A small self-supervised image encoder, trained from scratch: muon at rate 0.035, batches of 128.
Rows from block 8 of a small self-supervised image encoder, named by matrix and row number. Rows with one number belong to one neuron. Each number is 200 + 30 x the weight over its row's rms, rounded and kept within 0 to 999. All counts start at 0.
After each neuron's rows are labels from the 100 images, of 14976, where the neuron reaches its highest value: "patch colour" is the nearest of a few named colours to the mean colour under the peak. Only what is clearly more common there than usual is listed. The data: microscope photos of single blood and bone marrow cells.
# fc1: MLP up (model.blocks.8.mlp.fc1.weight, 480x160), inputs 108-159
# fc2: MLP down (model.blocks.8.mlp.fc2.weight, 160x480, transposed), outputs 108-159

fc1.96,250,183,177,168,217,233,200,195,176,205,199,250,201,210,202,294,196,238,166,193,192,224,170,205,242,249,186,256,254,212,182,186,149,205,185,168,153,233,211,198,164,143,212,177,277,215,205,149,198,213,187,227
fc2.96,206,288,206,205,235,178,219,265,214,191,212,200,196,229,149,235,195,182,227,237,193,233,164,197,238,266,259,234,199,202,144,236,98,217,207,167,188,177,229,142,183,137,195,212,220,224,171,188,191,205,229,224
patch colour: black

fc1.44,201,198,199,211,173,214,181,200,212,172,207,174,214,250,240,221,216,225,185,180,161,228,131,216,226,129,187,217,221,220,211,215,269,223,182,215,189,242,177,150,176,156,203,217,206,183,200,164,220,226,229,202
fc2.44,207,218,199,185,202,167,163,221,188,202,233,140,211,258,196,201,166,184,249,184,183,199,153,188,230,106,206,219,256,156,203,194,131,197,183,202,175,209,187,177,228,191,173,231,188,238,218,182,201,202,235,235
patch colour: black

fc1.17,221,198,147,202,210,213,268,173,193,220,197,258,149,131,221,226,214,217,211,212,159,199,160,276,170,234,183,209,229,167,196,196,201,172,233,170,171,193,207,196,192,190,236,170,247,192,233,150,200,250,156,184
fc2.17,217,205,234,248,168,119,183,207,236,226,206,240,218,248,173,202,286,213,182,244,199,177,188,186,245,270,204,224,204,216,227,184,132,225,245,230,257,207,174,199,197,241,204,203,205,213,185,182,208,170,189,206
patch colour: black; blue

fc1.377,193,186,221,226,184,220,209,234,228,184,202,224,244,164,203,229,204,228,197,190,143,209,201,151,251,204,232,183,207,238,223,194,181,174,194,210,226,196,238,197,152,184,178,182,225,194,217,184,158,212,208,198
fc2.377,229,190,224,232,151,235,218,213,185,227,199,183,193,206,245,250,176,169,190,228,175,214,92,206,224,201,252,141,204,200,179,188,152,194,230,191,230,200,215,186,203,237,182,224,125,224,203,184,169,214,213,228
patch colour: pink

fc1.320,249,157,202,249,215,215,198,188,132,174,209,171,185,220,207,203,239,186,167,198,183,240,178,236,255,160,212,224,200,165,191,226,213,181,251,215,181,218,172,156,212,182,209,179,225,186,186,186,210,197,187,224
fc2.320,216,202,200,212,206,183,210,229,165,246,219,200,185,167,158,159,194,237,266,198,186,194,240,133,233,210,224,204,224,144,191,239,151,211,198,219,220,221,199,196,213,200,173,196,184,235,226,217,192,221,202,185
patch colour: black; blue

fc1.224,202,182,211,185,248,166,195,170,209,164,178,221,128,114,207,219,220,208,237,201,218,186,200,226,195,267,193,231,282,142,208,187,166,196,209,210,140,181,208,190,208,195,153,212,236,210,166,226,186,263,155,211
fc2.224,196,193,204,213,215,176,198,218,271,152,223,220,234,252,174,187,267,223,203,208,208,206,165,179,185,246,193,148,204,232,218,208,160,164,223,216,229,207,190,192,190,199,219,204,186,175,207,185,195,202,207,196
patch colour: purple; blue

fc1.244,202,238,209,158,224,201,194,168,233,158,157,272,143,181,200,222,217,187,231,217,133,205,233,242,156,229,192,228,219,112,207,173,227,181,234,206,154,192,231,175,214,186,140,178,259,199,201,201,160,240,173,204
fc2.244,188,199,205,205,185,171,212,228,283,190,217,241,215,240,146,152,288,222,222,180,205,202,208,166,261,220,161,159,203,199,178,224,171,209,157,176,217,226,185,198,188,165,197,189,216,218,226,194,214,218,211,227
patch colour: blue; black

fc1.90,225,211,193,174,218,241,280,160,170,212,153,233,139,171,214,207,204,205,167,202,182,195,173,236,215,273,180,232,255,156,184,169,209,183,250,192,161,161,220,245,229,206,170,219,224,233,167,225,158,234,197,211
fc2.90,212,155,216,275,188,196,197,243,273,184,190,239,263,242,157,160,209,204,180,231,219,176,191,152,195,250,181,186,218,282,213,217,181,205,223,196,260,188,203,202,154,220,214,212,209,163,158,175,245,214,188,163
patch colour: blue; black

fc1.246,224,224,239,244,212,204,183,210,183,212,211,215,181,138,180,210,189,224,157,257,215,223,237,159,237,280,194,200,201,211,202,223,194,204,177,186,190,234,186,230,176,200,224,180,174,180,197,179,215,203,223,180
fc2.246,232,195,223,238,211,210,229,206,239,217,212,191,171,154,244,182,165,178,205,221,191,215,195,225,223,243,171,188,204,217,182,194,187,178,248,167,174,229,216,188,170,199,173,235,92,201,214,195,229,243,178,185
patch colour: blue; black

fc1.59,226,208,190,159,224,269,225,182,218,193,212,217,180,134,180,213,153,194,163,187,149,208,220,221,173,218,197,201,220,165,200,224,271,169,223,194,203,172,225,190,231,217,190,173,231,161,178,195,185,284,174,230
fc2.59,240,215,208,235,179,263,203,238,235,199,195,204,236,210,166,167,244,221,231,207,194,178,256,189,192,207,178,147,196,180,184,221,188,200,182,151,229,208,210,196,181,200,189,199,172,164,208,205,194,201,204,201
patch colour: purple

fc1.72,221,210,196,213,215,202,185,195,212,201,252,175,224,197,195,241,136,226,215,176,216,194,206,169,209,232,165,252,164,171,182,229,168,203,193,176,199,184,211,188,205,191,178,188,153,175,172,206,236,230,175,169
fc2.72,177,157,196,177,210,207,171,207,213,227,194,258,186,175,166,205,189,202,222,176,203,221,160,197,188,181,194,208,228,165,190,205,157,165,234,192,189,213,198,215,216,268,181,229,259,186,146,174,202,183,144,199
patch colour: white

fc1.304,213,240,204,219,182,269,245,208,188,214,208,169,237,171,204,171,234,179,202,194,205,192,216,254,199,214,191,249,221,234,222,172,147,193,203,154,181,181,193,155,197,183,187,250,206,186,186,232,197,173,182,172
fc2.304,176,177,233,242,227,189,215,196,165,254,198,224,160,152,262,250,196,264,180,196,199,210,220,203,202,161,230,189,211,187,245,243,172,223,211,194,185,227,177,203,213,180,209,193,198,218,207,189,241,190,179,196
patch colour: grey

fc1.367,237,218,191,167,224,193,238,188,192,170,226,238,119,130,181,193,199,205,196,222,126,183,228,237,190,201,194,257,243,193,192,180,200,208,260,179,213,172,266,239,214,199,179,197,257,157,163,223,150,197,182,192
fc2.367,130,196,207,226,193,193,221,231,232,183,224,259,194,285,157,208,247,214,197,192,171,174,199,189,200,261,218,193,193,197,218,200,157,186,230,186,227,174,182,189,162,177,177,196,146,214,197,211,193,197,211,247
patch colour: purple

fc1.48,208,201,194,192,165,203,172,149,209,191,193,217,218,186,205,179,187,220,215,191,204,214,224,208,193,213,182,204,240,180,189,213,220,165,211,199,228,231,218,204,233,171,235,203,204,125,174,172,199,206,225,214
fc2.48,207,184,209,189,196,230,165,156,210,180,191,199,176,171,200,216,132,186,204,181,208,216,232,179,204,103,208,220,242,235,251,218,300,216,199,158,203,199,194,183,209,204,220,214,285,181,213,135,187,207,225,191
patch colour: purple; blue

fc1.0,175,211,187,276,204,253,232,233,187,195,205,218,222,144,238,225,230,196,154,139,190,232,206,241,209,169,240,197,292,179,223,226,220,199,228,188,216,224,198,197,146,202,218,164,196,191,210,159,191,224,222,244
fc2.0,183,197,217,187,209,205,206,204,214,234,197,170,223,245,209,179,224,197,232,217,200,208,161,203,246,144,192,162,178,152,185,195,93,183,237,209,123,190,198,247,216,188,166,212,218,213,221,170,172,162,162,207
patch colour: black

fc1.124,183,248,207,217,202,186,168,220,245,156,231,212,240,254,229,176,229,209,229,176,200,231,208,188,175,163,172,208,134,176,239,268,191,201,194,188,232,183,208,218,220,190,245,147,120,184,213,223,204,191,187,187
fc2.124,279,198,160,176,217,241,223,191,197,202,215,181,159,194,178,229,133,193,191,221,197,241,241,193,191,109,188,221,201,196,161,185,257,223,209,210,207,232,170,219,203,151,188,192,216,168,220,185,179,205,202,186
patch colour: white

fc1.397,162,173,232,208,133,224,175,263,208,152,206,229,203,214,123,235,172,186,218,178,147,221,161,159,229,185,200,169,214,183,201,200,213,209,241,192,208,213,189,178,173,217,185,217,291,194,224,195,160,203,139,219
fc2.397,162,186,213,202,153,193,218,209,177,177,228,235,198,245,190,184,162,199,191,136,166,216,156,179,265,203,235,226,160,198,220,230,194,221,224,202,198,201,172,232,195,225,182,198,232,229,198,195,217,178,219,251
patch colour: pink

fc1.472,280,219,155,179,188,183,217,169,197,184,179,264,148,202,238,219,168,182,163,189,184,242,166,263,149,226,185,240,164,219,244,209,275,217,244,135,162,186,192,171,217,205,178,178,218,179,179,253,214,228,153,219
fc2.472,242,228,215,249,178,198,198,228,236,210,229,208,231,260,182,165,164,214,253,184,201,209,215,186,202,173,219,150,153,178,188,234,147,211,186,232,211,211,228,192,208,180,177,191,248,158,167,206,186,179,167,205
patch colour: black

fc1.407,218,237,184,178,240,229,253,195,187,191,240,230,125,172,201,222,149,215,181,198,118,218,207,217,174,203,190,235,237,177,219,180,179,193,289,155,174,200,256,211,181,215,158,224,268,213,194,200,161,228,168,193
fc2.407,170,190,187,241,175,189,211,192,269,189,243,263,202,278,154,194,267,231,185,196,192,145,176,172,200,269,200,165,197,172,226,224,175,161,210,192,215,196,202,223,222,184,168,207,202,189,208,225,212,236,220,247
patch colour: blue

fc1.352,170,145,214,225,162,213,242,220,174,202,163,212,219,201,208,245,183,214,174,206,175,220,157,241,247,215,220,162,189,210,216,205,192,193,242,213,231,228,171,179,223,183,212,193,221,204,211,190,236,228,175,206
fc2.352,230,227,178,167,153,191,213,209,172,208,220,185,232,181,230,164,133,200,170,226,202,219,148,237,246,228,186,177,156,160,188,195,195,218,202,214,196,167,261,197,220,259,203,169,187,227,203,215,161,190,256,198
patch colour: white

fc1.7,208,161,212,214,139,258,203,189,164,189,229,187,228,186,244,232,194,224,164,201,205,213,162,184,218,193,187,169,202,180,207,259,210,217,180,233,216,243,157,216,199,141,269,211,196,165,207,160,231,204,185,186
fc2.7,231,191,212,167,162,201,214,168,167,205,260,198,229,255,201,154,134,223,212,211,190,187,167,231,249,155,199,187,202,154,193,183,105,169,173,213,188,206,230,209,223,177,197,167,188,223,207,181,199,187,181,199
patch colour: black; blue

fc1.425,220,166,245,254,137,206,247,185,179,176,208,160,203,180,230,221,190,209,173,198,143,235,170,186,269,181,174,187,234,216,221,204,245,222,205,166,194,252,193,179,158,197,206,235,222,146,182,163,212,229,228,219
fc2.425,243,191,192,245,159,162,214,223,194,225,233,164,172,228,183,186,150,208,245,160,157,191,184,188,238,136,233,158,228,164,239,191,135,204,128,169,203,186,249,180,183,197,142,215,159,250,249,232,199,208,235,210
patch colour: black; blue

fc1.321,250,219,206,179,244,210,252,200,182,190,237,195,194,164,254,221,176,232,187,182,170,274,210,277,195,197,158,251,263,209,221,211,139,231,232,158,155,206,210,208,147,182,199,252,242,172,216,174,161,249,158,211
fc2.321,229,243,219,263,155,144,202,259,240,178,258,262,200,238,222,236,155,201,225,221,167,220,161,218,225,156,252,213,152,203,251,188,145,188,211,129,224,175,183,186,146,149,178,221,200,216,198,206,184,223,190,210
patch colour: black