config.toml
arch = "swin"
model = "self-supervised image encoder"
dataset = "microscope photos of single blood and bone marrow cells"
train_examples = 48542
image_size = 32
crop_scale_min = 0.4
horizontal_flip = true
color_jitter = 0.4
method = "moco_v3"
norm = "layernorm"
norm_position = "post"
activation = "gelu_tanh"
mlp_ratio = 3
head_dim = 64
fused_qkv = false
bias = "qkv"
qk_norm = false
parallel_block = false
inner_norm = false
patch_size = [2, 2]
depths = [5, 5, 5]
widths = [80, 160, 320]
projector_hidden = 1024
projector_out = 256
projector_hidden_layers = 2
temperature = 0.2
target_momentum = 0.99
init = "xavier_uniform"
residual_init = "zero_last"
optimizer = "muon"
muon_scale = "original"
lr = 0.035
momentum = 0.95
nesterov = true
orthogonalizer = "newton_schulz_5"
adamw_lr_other_params = 0.00097
grad_clip = 1.0
steps = 4100
batch_size = 128
epochs = 10.8
lr_schedule = "linear"
final_lr_fraction = 0
warmup_steps = 820
weight_decay = 0.04
adamw_weight_decay_other_params = 0.01
Rows from block 7 of a small self-supervised image encoder, named by matrix and row number. Rows with one number belong to one neuron. Each number is 500 + 40 x the weight over its row's rms, rounded and kept within 0 to 999. All counts start at 0. Numbers have three digits each.
After each neuron's rows are labels from the 100 images, of 14976, where the neuron reaches its highest value: "colour at peak" is the nearest of a few named colours to the mean colour under the peak. Only what is clearly more common there than usual is listed. The data: microscope photos of single blood and bone marrow cells.
# fc1: MLP up (model.blocks.7.mlp.fc1.weight, 480x160), inputs 0-53
# fc2: MLP down (model.blocks.7.mlp.fc2.weight, 160x480, transposed), outputs 0-53

fc1.161:533555448551560508486555468488470524455503536516483566485559577443488564501575488495542555456442492591518502483520391504432571467499450505561455520473545483490533
fc2.161:478495471577480470437500498473495447510474605477503532486508488533569518542496512442544533543544482469503524509522564553527477496507474527488472466464559514362484
colour at peak: pink

fc1.42:566483502498489435532465460453517462446567529479485518473513511526435567489531457507520535533502493470481512516501505448499470521462585507535489481511493562553456
fc2.42:458422476440412535530559552440542495536535525515522494493473612411562504532456557463451545477509509385544481498490516506495427525494494560531506463484478513534507
colour at peak: black

fc1.38:548559528513461551547503530524440528492507468484518578484445510477501492440542398529474541527545463517526466475558457521402543524549501481528535468500544533499590
fc2.38:471521467489476552500491512560473563505508532521544419429555473479442465548551490465554451569521558491547552451522504568391453524530499554474523451471507529503577
colour at peak: purple

fc1.59:408489494459505503476451476495529534448490474516540506464486487552521510431502479498468478494463537491491477560457537512572552468454566477516496488513448571486504
fc2.59:485522545486475481452441478510546459452498503476530469470426426445511481508523495444474535484497432543486544508504524509513557443544447490490515537483451518456487
colour at peak: pink

fc1.167:598447581490481454486462476450494480491578530439493491557512516514481484417526490610506500534551470456445494482457529559527463433482489469538522466527509489449524
fc2.167:573429495548454502503446496492550502598529469491424498441479561434529501493463507475447432438488473437511498504544495504515540553436550570489541467496428545517447
colour at peak: black; blue

fc1.475:441502532506527503566454518474508571489486475455498548538581484486421470471538511490452479511474426519443476512523391433503594517554514534463474587499478479513494
fc2.475:500506569448530493511496543500432511486487529498559459583519514456478486505526591510530505489547428479476473566524500547482530523419577482536491510434448485569512
colour at peak: white

fc1.178:540385479505540479495516523508529499520500531571427503488532494522461437505579431479486451521519520426470503491472464517524529471496480515544491494448569532515498
fc2.178:462489544487502501458523549535445502525458526488542496572595507534438483516531491466430444495471551542527533512441504508488486513517478540490457480387509589531475
colour at peak: grey

fc1.317:505499572546465471563523468375472487487526498550517527557538539551510504477508533487470515549509540524484489519436493522482488521476487509472456442463472434521445
fc2.317:535414431545452501523540564532517401536507467535499496465493514486535508564464509483467530466539518455519486479464511467560479548494515554490572489514451498528457
colour at peak: blue; black

fc1.365:503465480476499569470545528477531520484495483570587518487523546497544493501496415492454490483521508476466447505553530505539532460506535546421504430468513422479457
fc2.365:531429546507452522530507544491561523552561460551504535514522517511571541540476510511524492516564515436483489455479500531504494534513586589469465476487507434484463
colour at peak: black

fc1.91:598470521521495574531485546590469543520527510511464473482507485412510478491537433533481421426489488444494523453525459509486559524486472438506546514497484468555490
fc2.91:484569491492604521516450464497439497459459513538558459510530468495518465436501493490505443460451549499492503472547486580493525485498509517466478481512503473443500
colour at peak: blue

fc1.270:498494514551488560458560559469501589529428448487453528475554486526471550470524494487476460453471546482478496438489518490505538548527472511481491581524483530457502
fc2.270:514484487500477442477484456457451549510455473507514471542558535455533466455447499533462531482477498489564467558502493535500513601506530445467451469528480504514578
colour at peak: white

fc1.443:488456491524436483453403551531502475495503484601495486488512426511571451556430480505559490517477563492554562494502495476566468447498470505485475502497537531423569
fc2.443:472460460484462509471468536523472482502499524512498465492487493530569430524530477483562531502462465539538522554576508466510477495491488582462527495538544513521508
colour at peak: grey

fc1.311:526512543485493510516477457418535507517542443454554505512507520490490493402532498519469531574529423561409469549499493499491623488462501497502433481455511515449433
fc2.311:570530484517440488470552508446559475515452480522459512489542540509477542528495499483479479537518581445477491477472510496498479535515510470533475473490484480534474
colour at peak: purple

fc1.283:468466590544475500484416456520473499538479613501492462561509534539465554511515455485515482500507524491500492554523483552459467525489487558549451477476393524466466
fc2.283:484473454543452492500457462502467524540557462500509508536519577467555588510440543481497499492535546473477533542431490476482435537560492572469533477465462462584490
colour at peak: black

fc1.308:492467482487538475534565550437506509455484425476479496498502579573436427528434443553520567492500479520473498514425604464556495506405537564459543448474504481490446
fc2.308:566490566492467501479502585541512466525510493517492485471425421502518494462501545548508543573513432515424533526528485539478514520461539551561477522478439489485438
colour at peak: blue; black

fc1.235:461494469565544416450520570525608538461452501523452479514538465542474464511555558510500510485449460540572529454522502450574475468501480557510434540511444504524547
fc2.235:511468545502513470503460513491483537474501451459518462543577451532514515481499506549522538522447480535503520506433489434468517422553478545510495476497467512528490
colour at peak: pink

fc1.360:512516491487480419487509516503466480540509463469519554518511502580477539504473540585474524533546516523510484483494518524501451532542493512451418494515465457536504
fc2.360:499393504524491500532477482476542479604552525461483533449466524468495492559548447484413422524541460459572461500490444464497495541442533526511466461501450551546417
colour at peak: grey

fc1.228:459497444503569485483476475444558580503565464500475528564547492498421547518559493515485544529538485479519452483492453563479503483526496492458526450453511434536494
fc2.228:547517475470545507559448523520476594478555482511547515557544520496479507571506419531489515550455519527518511550470478429452452503610540510511464456492526474531500
colour at peak: white

fc1.207:460478617513511504513541405462488454472558557525542472536537535503505505470490583505511497503400587485494518536468519526511474547489513490530512451497452485495461
fc2.207:592462452545453447500543486492554371526470509486485536429456573527515507495458525483488581441492508467531478518490562477607498526458517477474553480495525477571377
colour at peak: blue

fc1.96:493473534481472476493536436516499491489470522518432496536438533520429462485495564481553558456472541536476514546511397515472532507550513477531538459431525472453440
fc2.96:461448494532563589519559577470466444455516503474404437581534504532404507553455483526501478539478483507542502533464500474442504546442483527472497514540491491509558
colour at peak: white

fc1.472:496505557499492505481441482451476560448494429490509542513496570532482490420460433506475425545533490480386512525489498535601510493465563529493459480509545474526487
fc2.472:537509523513444488446547501489495531498532459538454509496501461495542588541447489465511515467514422470447541538536573525483497540520528534564490570439447477530394
colour at peak: purple; blue

fc1.239:495506529465513526407513480483520427484564461498500463481465579445527458469555551518528479512486517479412436516451464533532528510523471515552514499519430465514489
fc2.239:507527491542472532474572444477499521517503480515519483456486527485570550534481476428419535432522489503430526507474554502597531479484533534507540476411415446489415
colour at peak: purple

fc1.274:559490508542460417424522535516447562516485521550501546530500410450484560491567481492469570509533528506526497456535447439487455540459543487392531554510514453558438
fc2.274:497450532518474502499506464500585567547503509431485535478459545378498572521557541488456480507558473535488520384537469540448566550527442587437465480454441526501500
colour at peak: grey

fc1.123:459489527550522516482517463464459412480435512509522492486558482395554588510543480530485504510534541485485502496503515504615465501459542528400483490518497499474484
fc2.123:417553489488477549534493402500553491453509500467546442433504556463542474550531523504470451470526531471492483520446497574477452430496495502521559477487503571493552
colour at peak: grey

fc1.85:447419489538496534504498521571462545495568530506513560566533559478499428468496464481505456451464525485525477517452487509526539547512537544509592564500511448494481
fc2.85:562587518476496510517574459541549550407537489481499461467422551532494429527546474534526484475482515442479521497486488507508471530535521514547492495476544484467543
colour at peak: white

fc1.215:594492479431513451495499490456428504558444452531538514560477469540398517514441474529526564473498507482438469569511540511481542463520488468352466482471513570528511
fc2.215:466527491503471507467483510481542501547573421487487507495510529496419536506538501465552604448455503549457504449521478507478500517517475531476442490478512455469603
colour at peak: white

fc1.342:601446525522457532519546572494436523549481512494507463476519522525565516564471477566536446415532497477519520475510456488502512502478495526481486535494553492506546
fc2.342:518520502494523508545529401554465550497511562520487472506537471477577449464493555495445534457505442470441494583482536435505594441501525493521512509552507493426484
colour at peak: grey

fc1.77:521448523469487489494545530466473537498527464548479472455569488492466530519518455578499468368516492487430547499518493464505572506455512452472514479508528485437488
fc2.77:498500462519519549502402457525468515452493515476545479514467479490545522544567475509478515474496501490468486489489521461514501428518420382562496527547544497474462
colour at peak: grey

fc1.174:500494560481482474544519521476464566469496500419523565505549483556425517470512467480507538422445483450551492494478528477556474527444554498475535475459559484498482
fc2.174:512464548499532447511485480493470537546449541465504486549506502477419524541508485597517490490489476566431498473502515423472538433535558533548518536483524536507505
colour at peak: white

fc1.263:531495472504458554464549542506495552497463517514509515491483530547525492515472442498446480408480501466476545481503513472527503511462510589405525513502508393537468
fc2.263:580423514494489485478484566524530596559488505538454462493491516505557531487484507512523549463519490400466512395514485527479552544515512549422517505452444481530460
colour at peak: black; blue

fc1.75:534515555522471451488464458534457556530502547451533503466562552487505500478491450558434528514512551514540462501517442523502536453525488493561478488457469469484449
fc2.75:517448418521537440516529507548521469488512547478448527539497432570456543474504475467546548587493509516476458582462507495562490483486473465478560496479523569468514
colour at peak: grey

fc1.391:497475595487506484516451445435493430484494510514530496561473564505462534496570528521487539522507584447466477535520488563549574492459481513532450436499516517462465
fc2.391:498439529546452517521575554489527407541495525482484488468465572473526557546471493471438465482530589461485459502505531469496470496468514466506547460489481510585427
colour at peak: blue

fc1.301:569401473432495498492560548546451550532469459494485460477475506545517477528382480568447503447478502484464529472456599486454525498433566540469437526499484446498482
fc2.301:567443478490457519543432512587555532589535502529453537458536456529510480352462500496533503493529432487441551486476538508471594502480550514458492451494504504522433
colour at peak: blue; black

fc1.233:476507528440477482543442478401466502425487503487538561467463512509514508506499559537538523522495511495412481478515520565541478497506488460556531544553492499530473
fc2.233:546440508493490563530514511447505479441527510490465522501495445458486532463530463514457502482527438533441478507518511529495490596458535469553545489509549457499488
colour at peak: purple

fc1.152:478545447500484549484510483514538571575534467513521448465548566492499453523485490518504471479528557505490446487456483522512581496533470530499461511526432515547510
fc2.152:550530471482506471506610575496514516517410470538503574468517538575438442431536460398488565467505514518442487550461513508470442454543490491587538486542586526517543
colour at peak: white

fc1.154:529544522501496475468512517475423440433574493487541456511457544501542495492491528544576523555463570558453468505435518496429460505488485527600534470501467463480520
fc2.154:562526521504529435502537440505565420477479510503441483482481517499488500390527517562493473478465476552612483529502552504561473496500478469475468477505579465557482
colour at peak: purple

fc1.127:461544474541506478432530531557588527500466508529412534582440479454459544501512519405465525495564439504508469531558482478549539461442551548488498495478501514534443
fc2.127:522555527482484465475485537452515523491493471461497472484514445478480525527524528525503539556485452518551514451535471472512469508565481526482420487504522458531528
colour at peak: pink

fc1.116:526496391474521564492606598509469562513489545546539504504531462411516485586507426525505430408509490502499499520551501465515545460498501471418530534512512478513541
fc2.116:507507492536530521539413502552535565505454486462522511542584493518473510591497514512516515446466558483454500401516506549491485505543535522471492520511457518479506
colour at peak: blue

fc1.334:584466559476447496424575480468594526521493549499525407521531505538465520403549478511445500524527536463493457501538481543412522514609497530498491487524527479418482
fc2.334:513454482512468499530535480521495457567564481532477545478442527486515464543531568485473539498556575502536564433488449384417512553507511553525509447464470513531487
colour at peak: black

fc1.64:489411446502462515479520559498493510508495554483472468451555488575542490516557554522492438416482482513548540460522485495602518486503465538415559572482479452489506
fc2.64:491470494489507527498530524485475489539460460533446496550593557531579552527437480549521482498507515469529515438526437505484555536470477500473504514478462529470576
colour at peak: blue

fc1.12:478401499496561406541452463474506551461561564482510545495533436515440479463497491558530517524461492522572496477487546517453518467509523546505502485493485453456487
fc2.12:568531463522533472556555569450473432457538523494524457498475529493512493564462471488573548533522504381530552444496522555563454528468496513519502501567553530458533
colour at peak: grey

fc1.186:479553476522538452541552491420513475454473473490436502592469476444482550528577501450528583564537480613507519563521476461504518469514500528416495464493533542526470
fc2.186:479507544492484532521577500430524535472523454467513493509442521483496460551530529394506525555519570501523520486493462525420534519526468480488477493474566488511505
colour at peak: pink

fc1.58:472527535494522502462528503480490411510547452521570479457457592483493477544524544517530495567384536535425475549511427487472526585502475458445436492477427505496507
fc2.58:516479518540503562504571503472525494525474480525477533516501529523525453484514494536423473546488481503487494524516480517521411485478514552496530521479469506503421
colour at peak: purple

fc1.41:526457540526436498504503473524536528527531550575482499530577448499478581478523434475451516477479566487493525507537534449457471584493537414462583477505536466522428
fc2.41:473456493439423489537479515474521471525483506523453525501467552467533511544489531508436491511520537446511508462538459440503487584499506486517555504497472537528519
colour at peak: brown

fc1.312:486479495487518487449466465460442438502555500438461475497479576439523478479525501551472528514481448467458458565489493503531563479544532526557472462532516460559494
fc2.312:558494512437438561512439439430597536490483460548476478448547545492508572558523438550503499458474488487498440460546507491532503562457523474506494496467470488484480
colour at peak: purple

fc1.305:544569454493512490506395473540429447537494452527507545458497494560519494436461504599535452439431480542576472479463531474513478501473469485535504485532545512473632
fc2.305:575554458488528489494476482510477439488486533529461516453483491534482541421471528550501472465449519549546456461484540400605412493472479493504481505531494489504507
colour at peak: blue

fc1.318:568486518509491518446545568508441563486466510561486464408555473567501482572565501536513458342499462454479516518539472483465548479460454457399493537478489484522549
fc2.318:552500518557611444505514473496440464462471495499496496542597513525476509469515495497505442450467532452464506546478469485534578471435511482496560519505541500453514
colour at peak: blue

fc1.330:592522522532566394566560522526558493574493441481525409515501457550510500475467495464496424506490477481462455523475511496491500497469480450496453512523536474504512
fc2.330:503449509506521520458536502493526526582487530541435533511545475487525568546470491504442513511536549474498467518492498524443497485504477487574493528452538513504464
colour at peak: black

fc1.372:435502470480553492488469526484473522457544506521471515509607517478444453504446486518492485578492518529430492514442563541450537519461504534480500438473492468513580
fc2.372:508475573497479477511485511488530415516555514453433467538498531472501503459555464551543516529474445516538579467551495486524543516478509455486476476438461487478486
colour at peak: blue

fc1.350:553483527466540497501497395472528512507549499494478460537508507526500542469519521518462518556522460514467494507514489493538563540440505516502475481522531462536404
fc2.350:424536532475448482549475448503569529500511482489496469471499551417587450619524551450492433500605543467541433485562496530462520507467476530528538538458524540539558
colour at peak: black; blue

fc1.208:514523498459490470544510556525414524521482452440483418545516474501529548505474552472444578433554519522479518464458475470435480498563518508437463522452493438510421
fc2.208:561570476428500491461475500481462496522521500528499530480526507545451494495477532533554530492471431482458582451544493540460545543539556475521479515440483533512500
colour at peak: pink

fc1.463:534417490498464509493477507521547489448452519506493510518569448453607491466476517462505472431528513475458435528532454471487511509429466501456538530464528502537504
fc2.463:469536467457517459470382502546542491470572531533489482562452543463493537536478444574476504472520506495524464483501469521498558554541418508503472524539469520453411
colour at peak: blue; black

fc1.92:545498556496491439486555473407501522535512503443538484518543522542487512483530470517524493527504518500531498553468574509463518473503466515522516448474432459481431
fc2.92:552361551552449489509525513468495508597507460486527507485477517431567504516419514508436518514536538500503544494494507497467481577481535533540542460476453509567425
colour at peak: black

fc1.72:509488501512539503490427474561493533585489499510420475542448467486549492399491526490501470431488484490488514517505547509454500471532458493504543607518488565482499
fc2.72:444547481441520501474485487473495582500463563498545412541595464512501480446456455532506500487526552508473451512515504495444469467520461399473423532477520556494529
colour at peak: pink

fc1.479:586421548570527461503539505485523482539469463496549507410565517519504518456482503443392512492562551491423446517507524550536549496509552486493507551462520489480490
fc2.479:502511560527497574486499509446551516524433513446529502541485552560489474524558521487530515488489470473480497475423498558502498571463533444544492524467523528538567
colour at peak: white

fc1.452:494476474451499494444426483473555423503543444469509512514495554478413498493489509505501515550511440512373477535453502535499568498495464474508443440485477460511453
fc2.452:501534468504492491520479457471538491526474495471442473494574517513491538572461454490491444505493552526526500501492480491523593514489508509494534461452482509525452
colour at peak: purple

fc1.103:548482545546510504479487548415526482441552472465499532578526570520500493455507440530500499541500469499478478485449558482489574463529481566570517453566511410512475
fc2.103:503421534485462530495559587536566477551523471546478486494460524450510589535453545439449454450532515441482507484457582550535522538450536547511534482429474444570426
colour at peak: black; blue

fc1.409:499520557498526503500460478549543503528493485503515536516489536442552487457464438471489434537501505444531514527532465485479582575528494500572530510502522481582482
fc2.409:426526526528468594509517461484533484487502537533473530471534519474449454530518511479483462505493490453525495635523529454549500515527484591484542527523482444477483
colour at peak: grey

fc1.401:549510532431541456497475484466591496488495501548544467493545582530458488505511496505492484524530517450481513495470462503477558519522501558479516466500486419543503
fc2.401:575458505430497504490548507519539466517585468534474443514543531504538546541459518516543468478488526450501505470489413522507522580508506556512505457485454453531486
colour at peak: black

fc1.354:538438541475501445508485503467479544472509466486555548527486526553480507489457482531476487496514536505444466506467542499500551481475473540490475444478508424487427
fc2.354:554419497527440518506551524557547459564513473526462515427475478423538606538424484475471525488526479463466498489515508506505499535495542554466535444459449479516370
colour at peak: blue; black

fc1.316:564452537448480505500587479501488511556528462553491582518513562556539553446529523466450479557499440533512501504487475438503499545458498540520468536556479449465385
fc2.316:558435469529485499552527491497557497563531488524502483429495534441553506548436547535518539561526545435512536509537491471512464512518488538489554511484415503560446
colour at peak: black

fc1.78:531482480551540492496539475442508543510501471477547434486499480544418578470472481535465515536561534547494497501480536486476473489507543495479508488518505450533527
fc2.78:482407509508424534477511524508487429591498450515485468448446583412619524466530535486456523559506494439509439471524520469493475526520526552526484467441433511498487
colour at peak: black